{"dataset": "aerial photos of the United States (SatlasPretrain)", "norm": "batchnorm", "beta2": 0.999, "adamw_lr_other_params": 0.0017, "batch_size": 128}
Rows from block 2, named by matrix and row number. Rows with one number belong to one channel. Each number is 500 + 40 x the weight over its row's rms, rounded and kept within 0 to 999. All counts start at 0. Numbers have three digits each. After the name is the row's rms in percent of the matrix's.
# convs0: first 3x3 conv (model.mid.0.convs.0.weight, 144x144x3x3), inputs 32-39, a 3x3 kernel for each
# convs1: second 3x3 conv (model.mid.0.convs.1.weight, 144x144x3x3, transposed), outputs 32-39, a 3x3 kernel for each
convs0.63 091:533472475468515529522515486525481540471494516440490558521514527529513482464487466536574569512495511510477501486467484478497492518465465499370427522410507513424488566508444458515478512523457476512613513478470563454598
convs1.63 099:595437482546517456488430595496493491499524453579416480556453483461499480505486465550552604509457548480472483542458523480491448516535510412478512550538556461566441543524521490483509520459543461472465497449528582481517
convs0.64 101:474422486489480439424466447452517471455550573489552455456495478526503472491510504550509520516465514510460440537474547529538503473468480517612502516543549541560471504491455496450496468476579501459510431485535494510487
convs1.64 099:511502445496487503511516487545468447508476458453514475485448514536493498541506396458580472493488523565574458484529469504503514497471479559504534467492554450449534582560518440502477422516521492479541472444464491562473
convs0.65 094:533482498475578586559537518491494500567538570521425480461483523504522480474524435466477552514438478545507446423532477551452483450482443480540451422521523468501449591557421601533539493496454551465447504627541475544496
convs1.65 095:514514568469486495530492518478512452452551494479442481443445502566522494529525499531497506462492495489459440472456520428484519502531483461484534420480475427462481513450456473514526502500518592565516455497470544447464
convs0.66 091:548486506558508519443547504490515508450477490491576519512518519535493468467530559498540449520508495489522556541488519415528582511490518470479483473525565499463495446473530414488516492525568514489485474465515559534489
convs1.66 093:513501491483510466501560567466414445613466489473506539528484446521447497494514464423514427532501534488504507503571514515491543508483480522527451519486461450504532502506464462512468491533524444515479534463501519496521
convs0.67 110:504518568489504515585527504501457468448477571498429487588519561476460443492511495499515453554536542524550621497451442509497538445490483539477483579502503508493508546499484455493487505483542482476476511476434508496553
convs1.67 107:531516428528487514507497515459524443521515493493509414519502558498441571439537569463508517577547472508579495515530482511529476536468505496457522491557462513483545534487540469511508465517471487484467464546499472476549
convs0.68 102:490511559526529473429461512538520504507531470463530542505494464535499507488547493450498528386481508476478481552534524528436509480505559498484436487435555494439541467449620425526576503449468515505475530523526492539476
convs1.68 105:527441527486523523463502517512523443552472531479465549529496452495507507519545424501531464456481537518465462476491450480500506566473519530503491447569471508528445560525535427428496408488501469491495491475476524523518
convs0.69 082:435434455545493462477424469491485463502522510498409509536498468489552594552553587481553517533518508558541552461443527495554381541414536486534459442472477467584501527516474491492487456577620496503540471504534471487520
convs1.69 086:531507496495495542521486464490435530481551537543517446516429525448454530517489480516451523478510499518536499444605485547474501487498542491493492479542506503529521545479519471460494469538481450476482488510467523497497
convs0.70 096:440473475393486493541437416474538470489561466440406568522459492529504459487487501462457482510468493547388471581498524476478523535567572490518541536462516543493550497448510484434431480404453488490499504494553508475559
convs1.70 098:524520485518467558475490498438543490498485493491501503472498535502488537570448578496503471472528566475572508521494552507477474520480553557509607532545535450491533430493465589556548588482477490470466487505539465455490
convs0.71 105:428518519476441559409432488452501471518459522436485496519529544472460469494504504481491435484546466450412469480427440468538444451438500429504489559470507393526577428475494482586503540504533494361426459511448504512466
convs1.71 105:488529548455515470518510502460544400569481602501473548518449496489476517457516456515531527510485436494535513493518489519543504459544463446468621481546505506568521502488436474521454527509533426492488540508549528470484
convs0.72 083:506542465564520569498460490556557503524489571530489537504624495536488492427521539489497453437540492548533504506481369538468498543488565441472447593453475536523518481495497576482526456489546497478486500436484473515518
convs1.72 082:459478466464564452500461528488470572460548435481423472524456457543520552499503516499462577533516497532488525618478521502515573540555472477412460577580511478493530519497541531514482480510508457447498506537447533543482
convs0.73 105:498498483495515542521513534535500538490503418469504574638590529564598562497420558477458505500457448521480485514383470510475385547473649443461501437475467585408533465518524498475537440510554471534504468497525534504492
convs1.73 105:508429521515480478501472494495551467475460469525474457532571527504481574497525505479483460509493498524512508511564454508482452485490521562517491496504518497489461521479541481550518485507479509500472469547469508527462
convs0.74 110:430445473471471516467479484482484494582462514498430567508528479486558493501471497512481455467465526447477471510465545488476524469474494506485523474519496456501552542527513530468428504454533493455516474491528489511502
convs1.74 106:509442484516499538517485533418510520555473449532510520518488431548429539459386519510453477451474498526532523451555457481558478488423464499545534490523498555426497489518508578524495488391420505468495548526467412506544
convs0.75 113:487473454484489466521512520515517483507597457489517498477491535514508488497466470543420429486456562489483518474504487540469448457563500487452463509570518491527446501526486397575530502449488517515573492505538462473529
convs1.75 113:462498473535469512501560528460520465509481533492476546432463540508556485516426464448495467551501558482512404486454557490508510458535496523518483455492471533530426393496540506454434519466459440457481535478480489545520
convs0.76 117:458483504572516471497478528531458522489582496679503454471511454477422463499467484499467468511549476448520502487532535535561557509462475509487446575438493510530548464471457446453508526519515509468495520420498528524460
convs1.76 111:506501535512563512559507478488442453438482551568509473523502531521537459494528427514501532500447508540514476505515465469491494486499521494513501567493515445547542493474475538500490421493471497533510486524510550524424
convs0.77 099:512552504557479515504493508560464508535555476516486549513477444533464549476481529514517426490499455492493531516525537600557513448499574512524486490502505455484498468550510566442469494500543507526453488533505475501542
convs1.77 099:471552462503451485460554543531501499480424504498452479441552502476539555512511466467501477505523545458510516524504475458518515475534478496529505435495523504529523419436562583475463450452493540498556512470464528495500
convs0.78 106:519501531497496505471469491508471479621523458509481485505507518473515545442463505501514514419440479401511536507442496494467511449508502507485493535521465484434503551548445484523478467469474453518554607509439388506542
convs1.78 106:494511497485472491485505482488477544479484532514520489519452465475536554503456366426548493484505500564553530477510502538508477516553495469528488592482527528496530520492508514446486545468442531515573506510523470454514
convs0.79 117:523485448549477467496507458487479588487510530480535495519450498466468424535469531530475442509488540523511458517538638418526539497475527503527472478394456495521500517485500475431567457506488511462437517459556507434474
convs1.79 106:525580481501545521451508465534535540491516528482481467485448480511554459428547679494453475464526516508476468489560488442519454547530488556513520544543467510527542532535482461560604515481537493519518496524475483474499
convs0.80 101:581542536512496516556538495519492496517489469490520455499545490542530455478537520509488557498465469505552492579523432523440529406527463548531489511499490558471482549483495417444585487549503593471562518497486526464416
convs1.80 099:510453447482505493574525542479517486524435532383409532569553486549509297546579504518475493508514464524514553502527507579468511487461527496493459491497493428493469463507515522516553509512523498592502577484526482557502
convs0.81 093:521478500570472478529522484469503518476522482455454572523539455552438557506481542532564480521520520513484586505489541572550474498498501445476545505445562509460459391579454546510576500518465465456500431443581514499519
convs1.81 092:444535511499462503416497474503451491475446486508475526478538469450543477519417516556511479488531424538478586501518495505531519508495570482520514429523516438568497533533504562454449457480550518469509528436508585517449
convs0.82 091:563496525494478503535517583525499478519420461612447566482535488505559502486493480457487490535544521534517600523474552594568457502505540495480558522527480498501417500454465468530502500428534465460524575492512477425484
convs1.82 091:493525513517459456517434478518541505484454422514499482528470486486427547497449534525499490519535519508489513484500486550558479530576493461418471558541485472480550448514498460489462536570481498493460509570494459497546
convs0.83 100:510521486516414539506579520526493494436472537587481575509468516452516515532486480529567544528464495502502455452559507500420524455511592538503473477417496451511439460462525516581467553518502577451572508490558479562441
convs1.83 106:514491544570494420510515496491509571563478422432514483470468511491507552497489443504446540491484495434578499484459519467592494569560506531485499519495508484492469511488541470469518496509462466457533474524479540475481
convs0.84 105:514484485467449525505529533557503546522473474490433523453521523487509509513493483491510538500469453477484488529480508462465461497449510535436555506499538502516477453471531528511469598493468480499528441438499503453485
convs1.84 102:493505467511441560537544558586546585401534522524490427489454517493447503477524557469482597587499456503520514513496499477592541464526509560433534450558482490538492495492519523544499499446498505486482533556456517444539
convs0.85 110:477441470463462428464472448509510580486538556489438506464474498553476505462483501505468451527488463483490457563534565453546586611521550462524514537528517528389572506529532458515521583489470576438511523491519461556512
convs1.85 112:461523512469498507512521456464560511543549498421475566493449492502478559499533546485510524524488456511464492480498488475483510445575441546483608511454492500474475574520466494534462540482545493528488463535466554483478
convs0.86 091:469515410485509505549516505472463560441499496392491539501464453473521517508504474493565522483471523466526444415529492571476538516526480485493543481547532547495567529522467606583532484483429532510471553497497568481531
convs1.86 093:463420510481544453451430527537449562457522458508522584460483554495528502492536434541467514456555537493404524465498533550505475504485510485471431483563513485403479478607594498445424523501409572521538443472504485508481
convs0.87 100:468514490548521489498568502503483494495448451541496464498529537514458529469483487492480417474521566514404566491474451531490518484524437509489540493492418526468471547500491574511471483488491480513510462440518529474443
convs1.87 099:473486433521478559455512513518463475546518558476541510520474458505522520535543494469541477469503534503529476506518461453492513485549499498502486509482420517486420535537439496484576488516471500505526455462508544494549
convs0.88 115:541512508527516500500510493498503526535535501461481508546503517476497571491502460499574539497477458518475500497520432511469502534453450481512493514447452568541443431454530497537575472447485507453499474491547500468442
convs1.88 113:480507492524515470523504504512465445508526526551482457480461499510479483534483418551483502482487480547540540481492444510526434496469568483401414525539421484505534543489518592473452459528495500510517517515483549458522
convs0.89 110:476552531499444550499413478533469507603429494426547501537435465448623430525476539518474468446444485508468483498571526456507454444476420484513495503533517520502510483517549498475498448487528524525536469523566464514623
convs1.89 099:549463450461493456478441447513506480486485439505494472486479444504379463486480422524487449514411557579578485495451538510460457449440527507532541475440518519482567488440533523559490536550525547543481499550492529489443
convs0.90 099:469526509503489507547430504586524476497429559392622393472513508474507492455486518566496489520468567495519510535504506470527535437462485494538502454546433491437484561496449482539522444422504514459514527494521496463451
convs1.90 104:463556496522480523447441488517495564418532466505484584568447482522460538492477521565545465450500484552498477500418517532526488563491507489489479522541458501416505457546494562517556485449538550474481454571513584494504
convs0.91 105:472533546491506473381464507551506497552425443411509555481516525458465472538419503491464516456538431544442491492434513498475412424523471534566532525494509471551481504527588566527435471391510475482533519498531438536480
convs1.91 102:483436465468457451448572452550538531568434490478519565551461542501516510511544508490480485525450507484480460480470526511481455536484494504448473441509456506431498565566563612512471432520486493529536517477570493520531
convs0.92 099:512498498488529520524445524478461523503538540471552506505545550493513451478500540479512484462500466498522492459510512507439498495529458545465517503460509442541520493456489512417512522451514523521459491495428483453446
convs1.92 097:462491499459500522490459513484505520476680473533494499458531493591441447485486511454494521470492514528571465458526474544456443492452498515489501492489511451493526516470473514542568474529508476510494556510502515464450
convs0.93 089:507521584577521567492539473475550556553426561497537545560507490555475492494498460531505396453508512552510464492563523477484521508460598488432479526561474484469562494480509486512449511440518486496498501474456483476493
convs1.93 090:601498468514481422440490490435469518506497409450504527502489505494513539460472522501549488504471501492521495485490521539585448549491543526510535549516495457475522546547517492479523506488438544531435486550489463516519
convs0.94 116:497546438556514501482500450537520507520493482612489486475344676507425519477518488502526520507509520519488517490506440536556438556421606504467456485515460360703428524502493461534519447475504471457515474502469510519504
convs1.94 088:505447482462509501468541512491472478512503474471551519518532544559522450469512464436469519451498492481461527580542545609458534503551512525541490536517467552498531453621599520568517522509477506490499497455532463516503
convs0.95 089:479528489528415438490546542470463561544541460526495535462495449469523483485502465538460547528484503536487479506563442513420478490523520490501515520513511555486479479465538475506498622509428522493513477481484511538487
convs1.95 092:556482564488519481506495467501549524503530438462483523599486510505498476518541560499500465454478462531509509535467560471513508450522464470478488579447455503505481479461530540502503415508442543514492509510558522446482
convs0.96 107:491534535513446461455519469439488500550485518490547491470502463504487524517459494524496514440491517521476457511529487551487467551487464535477559559512452511393550470564563545527497550527508554519508500573459488504485
convs1.96 108:428512503511483455428541506501495480537523435450475507529556458493503474512514511488480519417517550524593491476559511469460525468448540483523491513489559438454561484484558648548474448492579449453518590483517503521460
convs0.97 090:503534501543466558455544548477514487504489542466542488528529459497495454469505495546527424505524564485444465499581594510567544483451523478504465496526501486510537491516465482475541421468534463547467533527579465503525
convs1.97 097:429502444522537462470491508531517502533447523490492528472469466507426517429464594412485509476432452533505477537532568478478537493516490511449568509518549452517482497513522480462460551489516538531515544484610540422461
convs0.98 109:548510490474534543523461511520400647481545477457503534499498504458529453542492541556495546524534491515527533470509539562470425484489499488441501442468486455526483505541480472506414468437512498460560485523548527484561
convs1.98 109:483496498552482465505521489490528446493531534526467540494483518472444526486511477514465529481466499506497484528563465485477521499449468436451453487478528486480492435495494513470489512510502515493491483510523513513460
convs0.99 107:524474456446546576526519514529474496497562537530497470462437478484507526508519525483510515500512503455454512472537499479498625599537520527469482481485537476543513490533522536463482570517425500484484529520414480503489
convs1.99 112:533485475450536462459468474547448553511549589514532448487561473552521490459540571518548490502523519471464523448491534424449514484528476479474495478540453530483450522514510482506527481566503486506522428523485558501502
convs0.100 105:577471493522536537540509462553474437427613456469532493552489471456482483507517515545574463521495537465513489535492500520438527530533437516539515462501566520495544567520517516465477465352575564517534490510522523490487
convs1.100 103:509449471387455528508535546484498404508519546472453507490531431463484538508462462513490480482450546521452518512545525528540526544499486553460560507593451484480390501597468483575518537492459488490458514528495520505533
convs0.101 095:534532486490527544485490508433518504533496519522492523479500456562444507470533469458575568518536551551503476463494472462455462456477454572581532489565540506477504511439536436495583560550451511515496544473521535426526
convs1.101 091:495472537518511520544464476492512504549590428616391583509524449525485439555488419553496551493589431507488521480515534575583583557482502436519508533458485475524426494486416481495546415445515456491478472512534502519476
convs0.102 092:453485564562495503590548461493515540474511491506520458507478519496518496539546520562465435552536515495473519570548506490506477482516525490502484440504553468464454549466438507516500523444483519524500487534513537446528
convs1.102 098:528438470488460556498495484485475527511502495558463470494473433483472532547445526529482472473497482548513501505494537505542505445467504473579545402466378424477452495532631562488427548449458517451525527507520519512508
convs0.103 100:479552477527563564523465488473445483508519490578482476456388526462496507492478462574475545469495608523516515566543563420518483634491428493566463553499479555468585389411459443469482562510475471529476492531546519551631
convs1.103 096:436524486465495500575470528439431460512526507488481553530488424501550581488493457502559495485436516481482538572508473502528529472527485520494430506466498514432423647503450472499565486486583517431468471471469512423521
convs0.104 093:483496538474523507502556531498584375501433554534487506442528601487589512470455515522464535515489523484478502535484529501516526487575544564530534521524597525537512560506524526474449468501492538500513496471533532464526
convs1.104 101:446535497489480497505503490572476411503474452437522464545503483443488480518528436475548486486485504396529469480426561493421521434472465453423507404539511500479454501484456484522481506501470499484426482450526509456447