A small image inpainting model, trained from scratch: widths [48, 96, 144], trained on aerial photos of the United States (SatlasPretrain).
Rows from block 3 of a small image inpainting model, named by matrix and row number. Rows with one number belong to one channel. Each number is 128 + 24 x the weight over its row's rms, rounded and kept within 0 to 255. All counts start at 0. Numbers have three digits each.
After each channel's rows are labels from the 100 images, of 14976, where the channel reaches its highest value: "patch colour" is the nearest of a few named colours to the mean colour under the peak. Only what is clearly more common there than usual is listed. The data: aerial photos of the United States (SatlasPretrain). In brackets: how many of the 100.
# convs0: first 3x3 conv (model.mid.1.convs.0.weight, 144x144x3x3, each kernel summed), inputs 0-143
# convs1: second 3x3 conv (model.mid.1.convs.1.weight, 144x144x3x3, transposed, each kernel summed), outputs 0-143

convs0.75:146155149115103126120120137127122141143168109120179152128106150150104047130142129121120173153107152085134119114161136161099093131124152132143098138127165147122134113104089119113147137119105145124114182134101115178120137122152108133116123120147126122107156150098089181113123137148110122127088136128094115104090158099166162098066142078147145136110104135107132109121108130099094168112074123101147155130121086111122106117123109130140109
convs1.75:148119121069128122114153083131133132147145129110094158172157117112147091179128105092108106121127159110123107117138130148183137154110155174104109152112122086105125114159109196155153138173116133112097109146152123119131124129135196146115149138158153117145180108131120123102131131122145136121121106101107124155133128167115153111162163156128146164159146094184140166146130132146126121111149125153099115113138163115134118115150129155163150
patch colour: grey (85)

convs0.114:125149074113145168110139072138140125146130148168125114113149100158118130119129177087095133150121135137110113130163119155096093126116144113148127097130118119097157123147117147099137097111149084144108140152140098146093138187121131113103107101163133072102142124135109122118111136119131172141124165124130095129179100132118099102192145100113116151082110181144113167122134099111107111109111127132140118121111110125146135071114099108124097
convs1.114:140102162150143113161151135109128118135130159115128121125093109117119131170136103104155170097112144141151120163154147172156146123090081168133140117121136099148155113137083142137099121133138120127125142125097153167172121137103103151125134176127128181148103125095135118157145140169142161122137169161128146091115103120128106158146138113183111162131132106163121092121120120138103174146119126163122112135094084120119087195100133117145160
patch colour: pink (26)

convs0.68:140133122169135137111155107148115156146145149152161098103140155106131126147120083093079110126136177080161171182112168167125141142076117135100146082157105153087144116141128160109193095160101093152128095175103116128119147135128138149126108108134126114125102163134109080141129141137136129105116130103141115093134120115114115096132138138119145109150092122128168144122104116126142138155133116130151095139107154138126108130157162117081160
convs1.68:108115141099106117139137109129123115114153125113120095133119132103120136102125149136141075155133150139107150099113096115157164133108148147138151085115144150190110150098127120114131095134106120072159160133161156126131118095095148094129153132125096109148154129138142123129134099139130126172098093101143136168148141134122111135139133067159099198171145143127061132137129097151133116092151116127122175068128151120147110151124148133169144
patch colour: grey (80)

convs0.41:179137134135162207110114136133123137133142121138139148106151180147143097079141136105096121123121168163145165128177172126092096111136114113117099122097121144105119138132119147132129118103115122113145117128098150162130132129127139094121091119141110125104107156104136127098094145084081116124129099121100094086115081098163124104138136091085139100111103142143103128129114141125140117138039136098102125123132134141135133083127103119132145
convs1.41:144146146116058116136114105137136090123140160103100131152136163144141142111105132104172154117129120133114128149135145159158130155155110154151128111085114073114136136143072166145102132149138126125108169157124131087134119138134165135129143157099096107161153106115067111169140115125087179155155147113140146178106112150135131137158141145159136129089155093122091097134090133082134155140115140128123106165141125117123133133088145149109104
patch colour: pink (25)

convs0.61:147138110157099086182104125140103139123122090138101128156156152124130109142172141141132125158115120181123109130117130113117122138120170200170126140144122086145116114124101117153153129156126097099108112081121096131109135131150139110142122095151130135151126127107185106136139133139112135128120108127177097144108124128168108111121117140109129137120112134118187153155157149123101134122117103108152096168124136063172121149201092117140112
convs1.61:109126130127165132121186111166141106135122156111202181087131078136139117119144122140145113116122120126106139136095095138141172112125097119151144133167139153152106115160122130129154135087122134126139146159117129129167119150153130119130097181121115095125122090151117124143165121117133143108124129132104142106124137168148157166135083116179103146110157138143152193132122179143150116116147077158098141135139124104111131138079167153128121
patch colour: grey (80)

convs0.47:153144096113132131139085163113140134137115122117136144110199132125092157128137146162131088106125097129111075124087096120097098104109143140125085121130112137172169108126116103116111133179128104127099112119154132137112141138140125115108128097127150149120154094125131189126117111151133160136151121135169102116136125076117115148192076151107114093137117154129129140119163149112115083117100086077117153106120146134143131098157133112171127
convs1.47:096144115159087120133162141123150151137117108134169122109133095089128102101156129145138132128100110099130091137138137106126124156128111105107128100143136146159140097126144097104137143105092188137091081121135176114112145103118148143137081133181165142075132135125127123138136142091116081125111149158167139129155144104116097110159122128140098079121127142142154159101117164150127127117110126114128121079059080114104122118130110105173134
patch colour: grey (80)

convs0.45:147118092126154133149135108127180118110131140139171129099168128110089172102138151122114112140126124155118089133125147137142090124117140136117116103153116133139134127153111132142104098136109096119100136163122152104110139153159143127111127098150162152096139093094150147151117126132120192130192101134127091107200115082105114110157098109109108105121126164151098146113151124097105089144083091109122132127098113150132147093146066117123112
convs1.45:076159175168139115125136116110101137112126141124142149100082061118129156153107076130133130120117122151140102102110106105095115117138102116124116094109078144128183115097113127110146112127181155108151098102083121119158140120139089179161116132114138151120113118116130140134135120139151105171141165160126124124084116131121134129167118169140056130119130119139164118127136154151153128135120147130143121086110117100135124173164107101112130
patch colour: grey (82)

convs0.88:115120104126145139117125138096167129140189170114125162174153150122065142121131149151090134099131113129157128109127103165086111137114102146115091130150148146145159164157128107120135123125112123118082120127115149123149100150133130154105140090109103112133111094120101170111101117167111167119136107130163146131153102141072102129137127118118153115101110128148157096104167111184121133093090135143145131104129148161098100100150159103074135
convs1.88:101138134142099138130126091170114104162110099134140122095144116179117149100134134125154127098146116121144117104105153125106058090135116169103170099105093145145143144157105104092136122109154152112153104119116108157150132122127121136107071120143103118131123142091115144108103112108116132126104124126126142128142127132161079132155112123125057090072138169127148148124170163115126100102111100117163153088101104130133092123121075128127140
patch colour: pink (33)

convs0.105:114123138147106138116119152137147122190135093118114115124125172128124100146123109125114152128152132160126156097150137153133122139135123159101147157128117126124139127114101121141120169161129119130126122109134090127164135130125103150107103089176157154077156155089103143136153137127068116172050172111110107108102140167136143148163122113118104143105143083079122109113089101134135098152154087128133117134145108096130110118109151084077146
convs1.105:099111126156127103136134123136150095161121141145112114134145135065141190134101114117119106102152161143141161172096155126099091136060108136140158147147112131136100159095130142123127167131127089119122148123164133101098096140133151122137123088153113085136132122168096098131174108158143125149107130111137110119168101108137064135150127100111139121146134154096111140092117147164139110137140119106134099116094078085096132115127112157120144
patch colour: grey (81)

convs0.139:152091132134107152103111135061087089135084130109150134141143119150143141126109136111103099106179133146125101120110109155134186132135109125113120106086151112150149078123142130141093158118092160115110112111123099113114120112126107123177144109106144125123127130119132134098143140132127140166119157104131121139112073094150153144149134200118106112161087099152120121138144124160128066148104118104120118131057159105123104117148159126130122
convs1.139:117119106140144115130111112154106103144100129124126119122161139108141176152133145171136169126088120087121144136138182118095103095167126075140163141125160112109128157107106111065120099121130125152108129118106119152141135154148113136168098099142116111163166142087114133152132128110169117087169119131118127133142127111130119121140102086130097118142114108146159064162130050105153122147143149147164133105128145140105134143112130181143116
patch colour: grey (85)

convs0.6:138162142113115118130119146131088138141124064098113111176135172129118084137137126083129117192137149134129082108064095110118100107107100158142081103111143117145125120115133148099113125116096167099094159080138130118113098107103099122131132137110120139157150162068102146114117152127162130172121116144132112145091157127128144129116134154109126123141134092127111115093167114110145132124157115109095144085125134177126115153141096139110136
convs1.6:103082142143153149095086088139107148082078099114149135103133111140157152148136083120120111140128103107175104114129155138147183111135139110154149127150110116104120136171110185137140172134116074153094128143110111139116104118129125104136131113088139148159116138137109119108122172115149140127129113122151137108088164149133112169128089117099146116132137143140134156071143157146176107122080148122094157132129160109141114124140120118179118
patch colour: grey (86)

convs0.106:114119139125122129143126130092116174172131135139170153227092111120123092132124180106142128164163175135090134161127120171131087108144102148157127134138108121109074178113095139127105167169126171098089169114117127129124138126161164151085137136125149118133158112139151135127117126109121109145133110122112138121141134127135142127138152122143082133093126141112137148108128169146118169126120133136131116141121153137112164128171169138130160
convs1.106:105078116111121094081077115121143157104130154108119130117092108139121138156157125149121122157114135148112091096129133139108109095141130138126150126140140089119145105146111150121093133150123142161174131097162158160088128111151093104129176129095163112104117109082159111118100179125145137142126129147148153124127156097131170165112138135135163137149136133107122128143200133176095108148115094128149128141139144131163146151153098112189110
patch colour: grey (86)

convs0.140:136109114109108161137132153152148097143123086147120111083100117122103156101131125118149141139173128148098123123152101127125127080073097130122106115093128115085156117157123140115119129141115093107125130114148105096162132097136122155136107087140136115111119138140134095168117128105153156090117120130125161133171120094103146117144104115153117080094092092169111078130128127135128097180111125135192134126127129187123183127125074135117115
convs1.140:092134092164093074128087118141110111144128113124128170155144127110132127103118138100091111135128097126118146119098161134089154151143172137163157101101149139137143118118115170118139120121140180136118122115155157144107134160134146108114143146156100146101161155125178155169077127142101175125090148154152130143133123141135112134104108130128114146121142150079154112105177148137107179153092149144098152095129120112149094126093127145178123
patch colour: brown (63); black (34)

convs0.124:138145077137116123130103094150139142113135155133082107094152130143085143113136123114127125097108114112120146114140123129122143106126119117120168128127112129092114140119118126095113123137169104106151088121110135125089140144098148124100115150154125131113182123141085094158095116125115170122138118143086140098193097160125076140130151095107153170138181155104116190124098166087087123148129108165133083144149112133127112090103105138129112
convs1.124:145144153134123113112125127128131158160124135112116092122067147137142107160135116074159114141103149189098094128160131139161114121137118173113113122074100124134123112149150127126106108164120096169091132135153105120151119104098098137130190156088134130116100157097159100135129127166170145146106156147111110143101117117125132133126117101161121146147068124159126110172142151143117122169124160133123112110153141177100123152122108173108137
patch colour: grey (81)

convs0.104:125121145170146098126159115115170156150116097120155154127115153106104157106117165054117154155159149139115158131151113129128131090111136126111145104082136109129111084142161110109140153124124149118063154112178156149155131129141060162119127109139114124090128124129118099168100155134132158112144132123132120128154110082101130116141080150109137144107073122144135139110168101116142083137166140143143120134123112157129126183117144132124130
convs1.104:116143142162144120147187134148111101115112130151149143094102104128129121164104139115098114135090089092161074147101183129121117160113145135101128106167092149101153090115093130190113135130158137137121120119091114157152139129131114140125093125162094164120166176145129130114120102096095107108091139113113131123128110129089188139113154156142105138130153115131131082153136133115125120140126160126057133133123137105139137138141092155116137
patch colour: brown (61)

convs0.10:118119080131133133121106084096162112169148127110103109123118130168065126124122141160140144156110134105129110116165092115110107149098126120129154132152139121127168100151105128113137145120171155113135111098127103103142137091107091090160119172167129141116132145099114149131118132117113135148127105132100192095138185115054131113185118180116107132149131090120114144125106130134108101077109115121121115100162145119133126142118128168126142
convs1.10:104117170137138176149096118154121130118133103152166137094143107119141188118139127094112152108153129183128102170101141119095136129115175123151117097091120128110133083120135140121103121121138158147113160139081129147134116098133090150158100140131129124089104127137117105165133138138122168137117126086123150119133087134132137138166142102121138108147138164130149117117166138131112095066149104179157132152070122130145107141116128069117166
patch colour: pink (33)

convs0.27:154151159152145117081147145114115123132129117135146123135117119129169053150128141122109114097149130104166102133170147141136131104132149125124125138101130104137124137124102116161150130138087155111100143120175064135145155118150057106172148125113133126144101098131127127132151156137109157122125136139105138128033130119110157133115151139141117125150114098126113076137107112127129095082139162078122126147124162122136152153128132110127069
convs1.27:141143151165125155084096165164125119139146140093101134098087142113126115101119130121179104136076140169114108150109136110161133173135114147125151122161091143101138115150133090155124123118132107129113169126135119186141124078103083110121094163114137091124105106096130138132090158138180146131187133144135112157139143140111139115147087108110104116128107123143090136154094098114129131152138102154102171149145155120115152139133161118152106
patch colour: pink (30)

convs0.102:175118121139117132090085188073134096170100146133141138147136129116138136120100137129113072113147149106128111112111098113103128125120088119127108129079128136136127118143113108141125128129113137115099133077174139124123142138114091084156154091086123147125123096126117141091121121149124126148144129147151110121106126131093152190105076199137094128131110122154125121113158149154133124111138092111134152108125156160112156084185119113150142
convs1.102:089127092146146124146139156136149130156115106132135111154131108106152180119147131153115137133119131101155117109090133118115121104180082086078158137159145125125161129137123114128146137139125157144106140163081131150141122145171093080138146113099142117140126129107155161110110141146137115125162142134148122100150142106169103102162096093116121096128067172116170151109113094154153087165121117176138080131143160134125166146141125121104108
patch colour: pink (30)

convs0.120:139112171144131115134127143098147124105107093091129131115137083100135129122121111122104180149159136099141134108176167103105131167097138130125088136127136174096145101096096104139134096130116147089092134118138115122159111142178098120095143126148106094129129101106116159128179108108128131126098167119094124138095126065148128122103124088157112138128079125144102115132121135128149119079100130167174148126161163140126145074110147116125128
convs1.120:146131093123132141122117142108133134163142142141102165116117144149169093112120104130124104084121142107139097155094106174138133122167165126129153167158155116140101107155178189148150151132132142136121106086102106122133135129095156124144156142099115143169156114138115114117109135086126095122162152145154127144134118132135197125127136142161134108129122123096152146039116137117117135150076121128108094113135101159136146130182119107148105
patch colour: grey (80)

convs0.103:090138092091152113131114119138143098100142154119075108145101152141146174138109099154147106139119124130122127133117118145162118136118106135107125076119157157129139125125130092059176112152150092156140078166167154122187117126126095105139140129132125076109127144150122157140105137137131133109117143102151159111120120118104153135145122118109125135144066149104088051130125150144115141128139147166115169114117120134125100121086159105126124
convs1.103:136124084132092127121114082127130116121156111127117144136150116165159129140129091101106094110178142166131099134151163094095141107119124147147130143148168097135119124141115157131120158116119169112142141134097123131102123124159143161181148131145150121159157128115111105122144114161153137114118078099127111124105166104104090151099122136132156144116103160135174124087194122189130173130163146090154156120128104160126157132090117105099140
patch colour: grey (80)

convs0.115:121157138171125124142113137134122127113129102131117085148080108141118096141139130141089127089144129107148135114121118120153171129158170119139080141113104103056130137104120093158119132144145096129160141098123145119150179136138142131111165130139133165129158159086109117103084173147098105128126137124100096087050141110143138089141112138124102082161165140145118142130125099146138155152140116140125124163121084133138127129106143151133078
convs1.115:128128162163107151123114133102075121114151126141142113137166118088174147141117087137093111139095152118154135143134105152131134112131119121118136169124111093131115108115123189153159153176130090121113124139118115152094079111145140114145131133132154110168124088123093157122123107127141216140118100095150134146117136107100110110112124081145129154136135120141110172139141175162157105130096162100103138119111125079097125111089109135122106
patch colour: grey (84)

convs0.101:133114127133115148146171132094129125124160108114148131143109146129172090126149113064125130126133129120133135136088161120107123118110108136132131094146139084100117167122147140139106152104110140141130195144146099109154129134214148122110125106128131113120130078094143109129140142124119149148141103130142125172123127101160125062109182078126089108142138120110165135122112146081139149152091138137149108108120139089146106112077134122129084
convs1.101:146098125121138137066126098141130113121090121154094129153131108113122108189148140129152144110132121101124138133138141117152148181115083107136138091129137088106109138131095134091135094155094118128160117099128166163108164132182097139125116182147134145149128100113119088160134114125099093143141119137138126111090128167088144110135131160093115174096111130151068085129104127141167170116143107124143114086109147108128150122107145124135142
patch colour: grey (82)

convs0.112:138126133135109131127115119127126133124143126162171127152099104110143095091151104128103117102156128144130140155153157143092091136097101171113159124122144177057126144161090095128071128087123117072105142136094084177136103143189141119138147137171164107100108109167139158154135134116112127143089106119107137112109145111130140131096127135130103151135119120114152128127127120093112124120071164135125097133120162128115152076139130136142147
convs1.112:139112102107135137124179153158131153163158138183134115134113136123138111117124145120122156138097107112088128116136120106164144133104140099125139106122113128084168114114134153168096102145112125101134138102116128072154120134117117140120109106123128120155185126076107125132111124084134140097159152168145130135166090127074142113143170114162141121085122113117104116118065163136136150143153077161075123114097119120125130121094157139084113
patch colour: grey (85)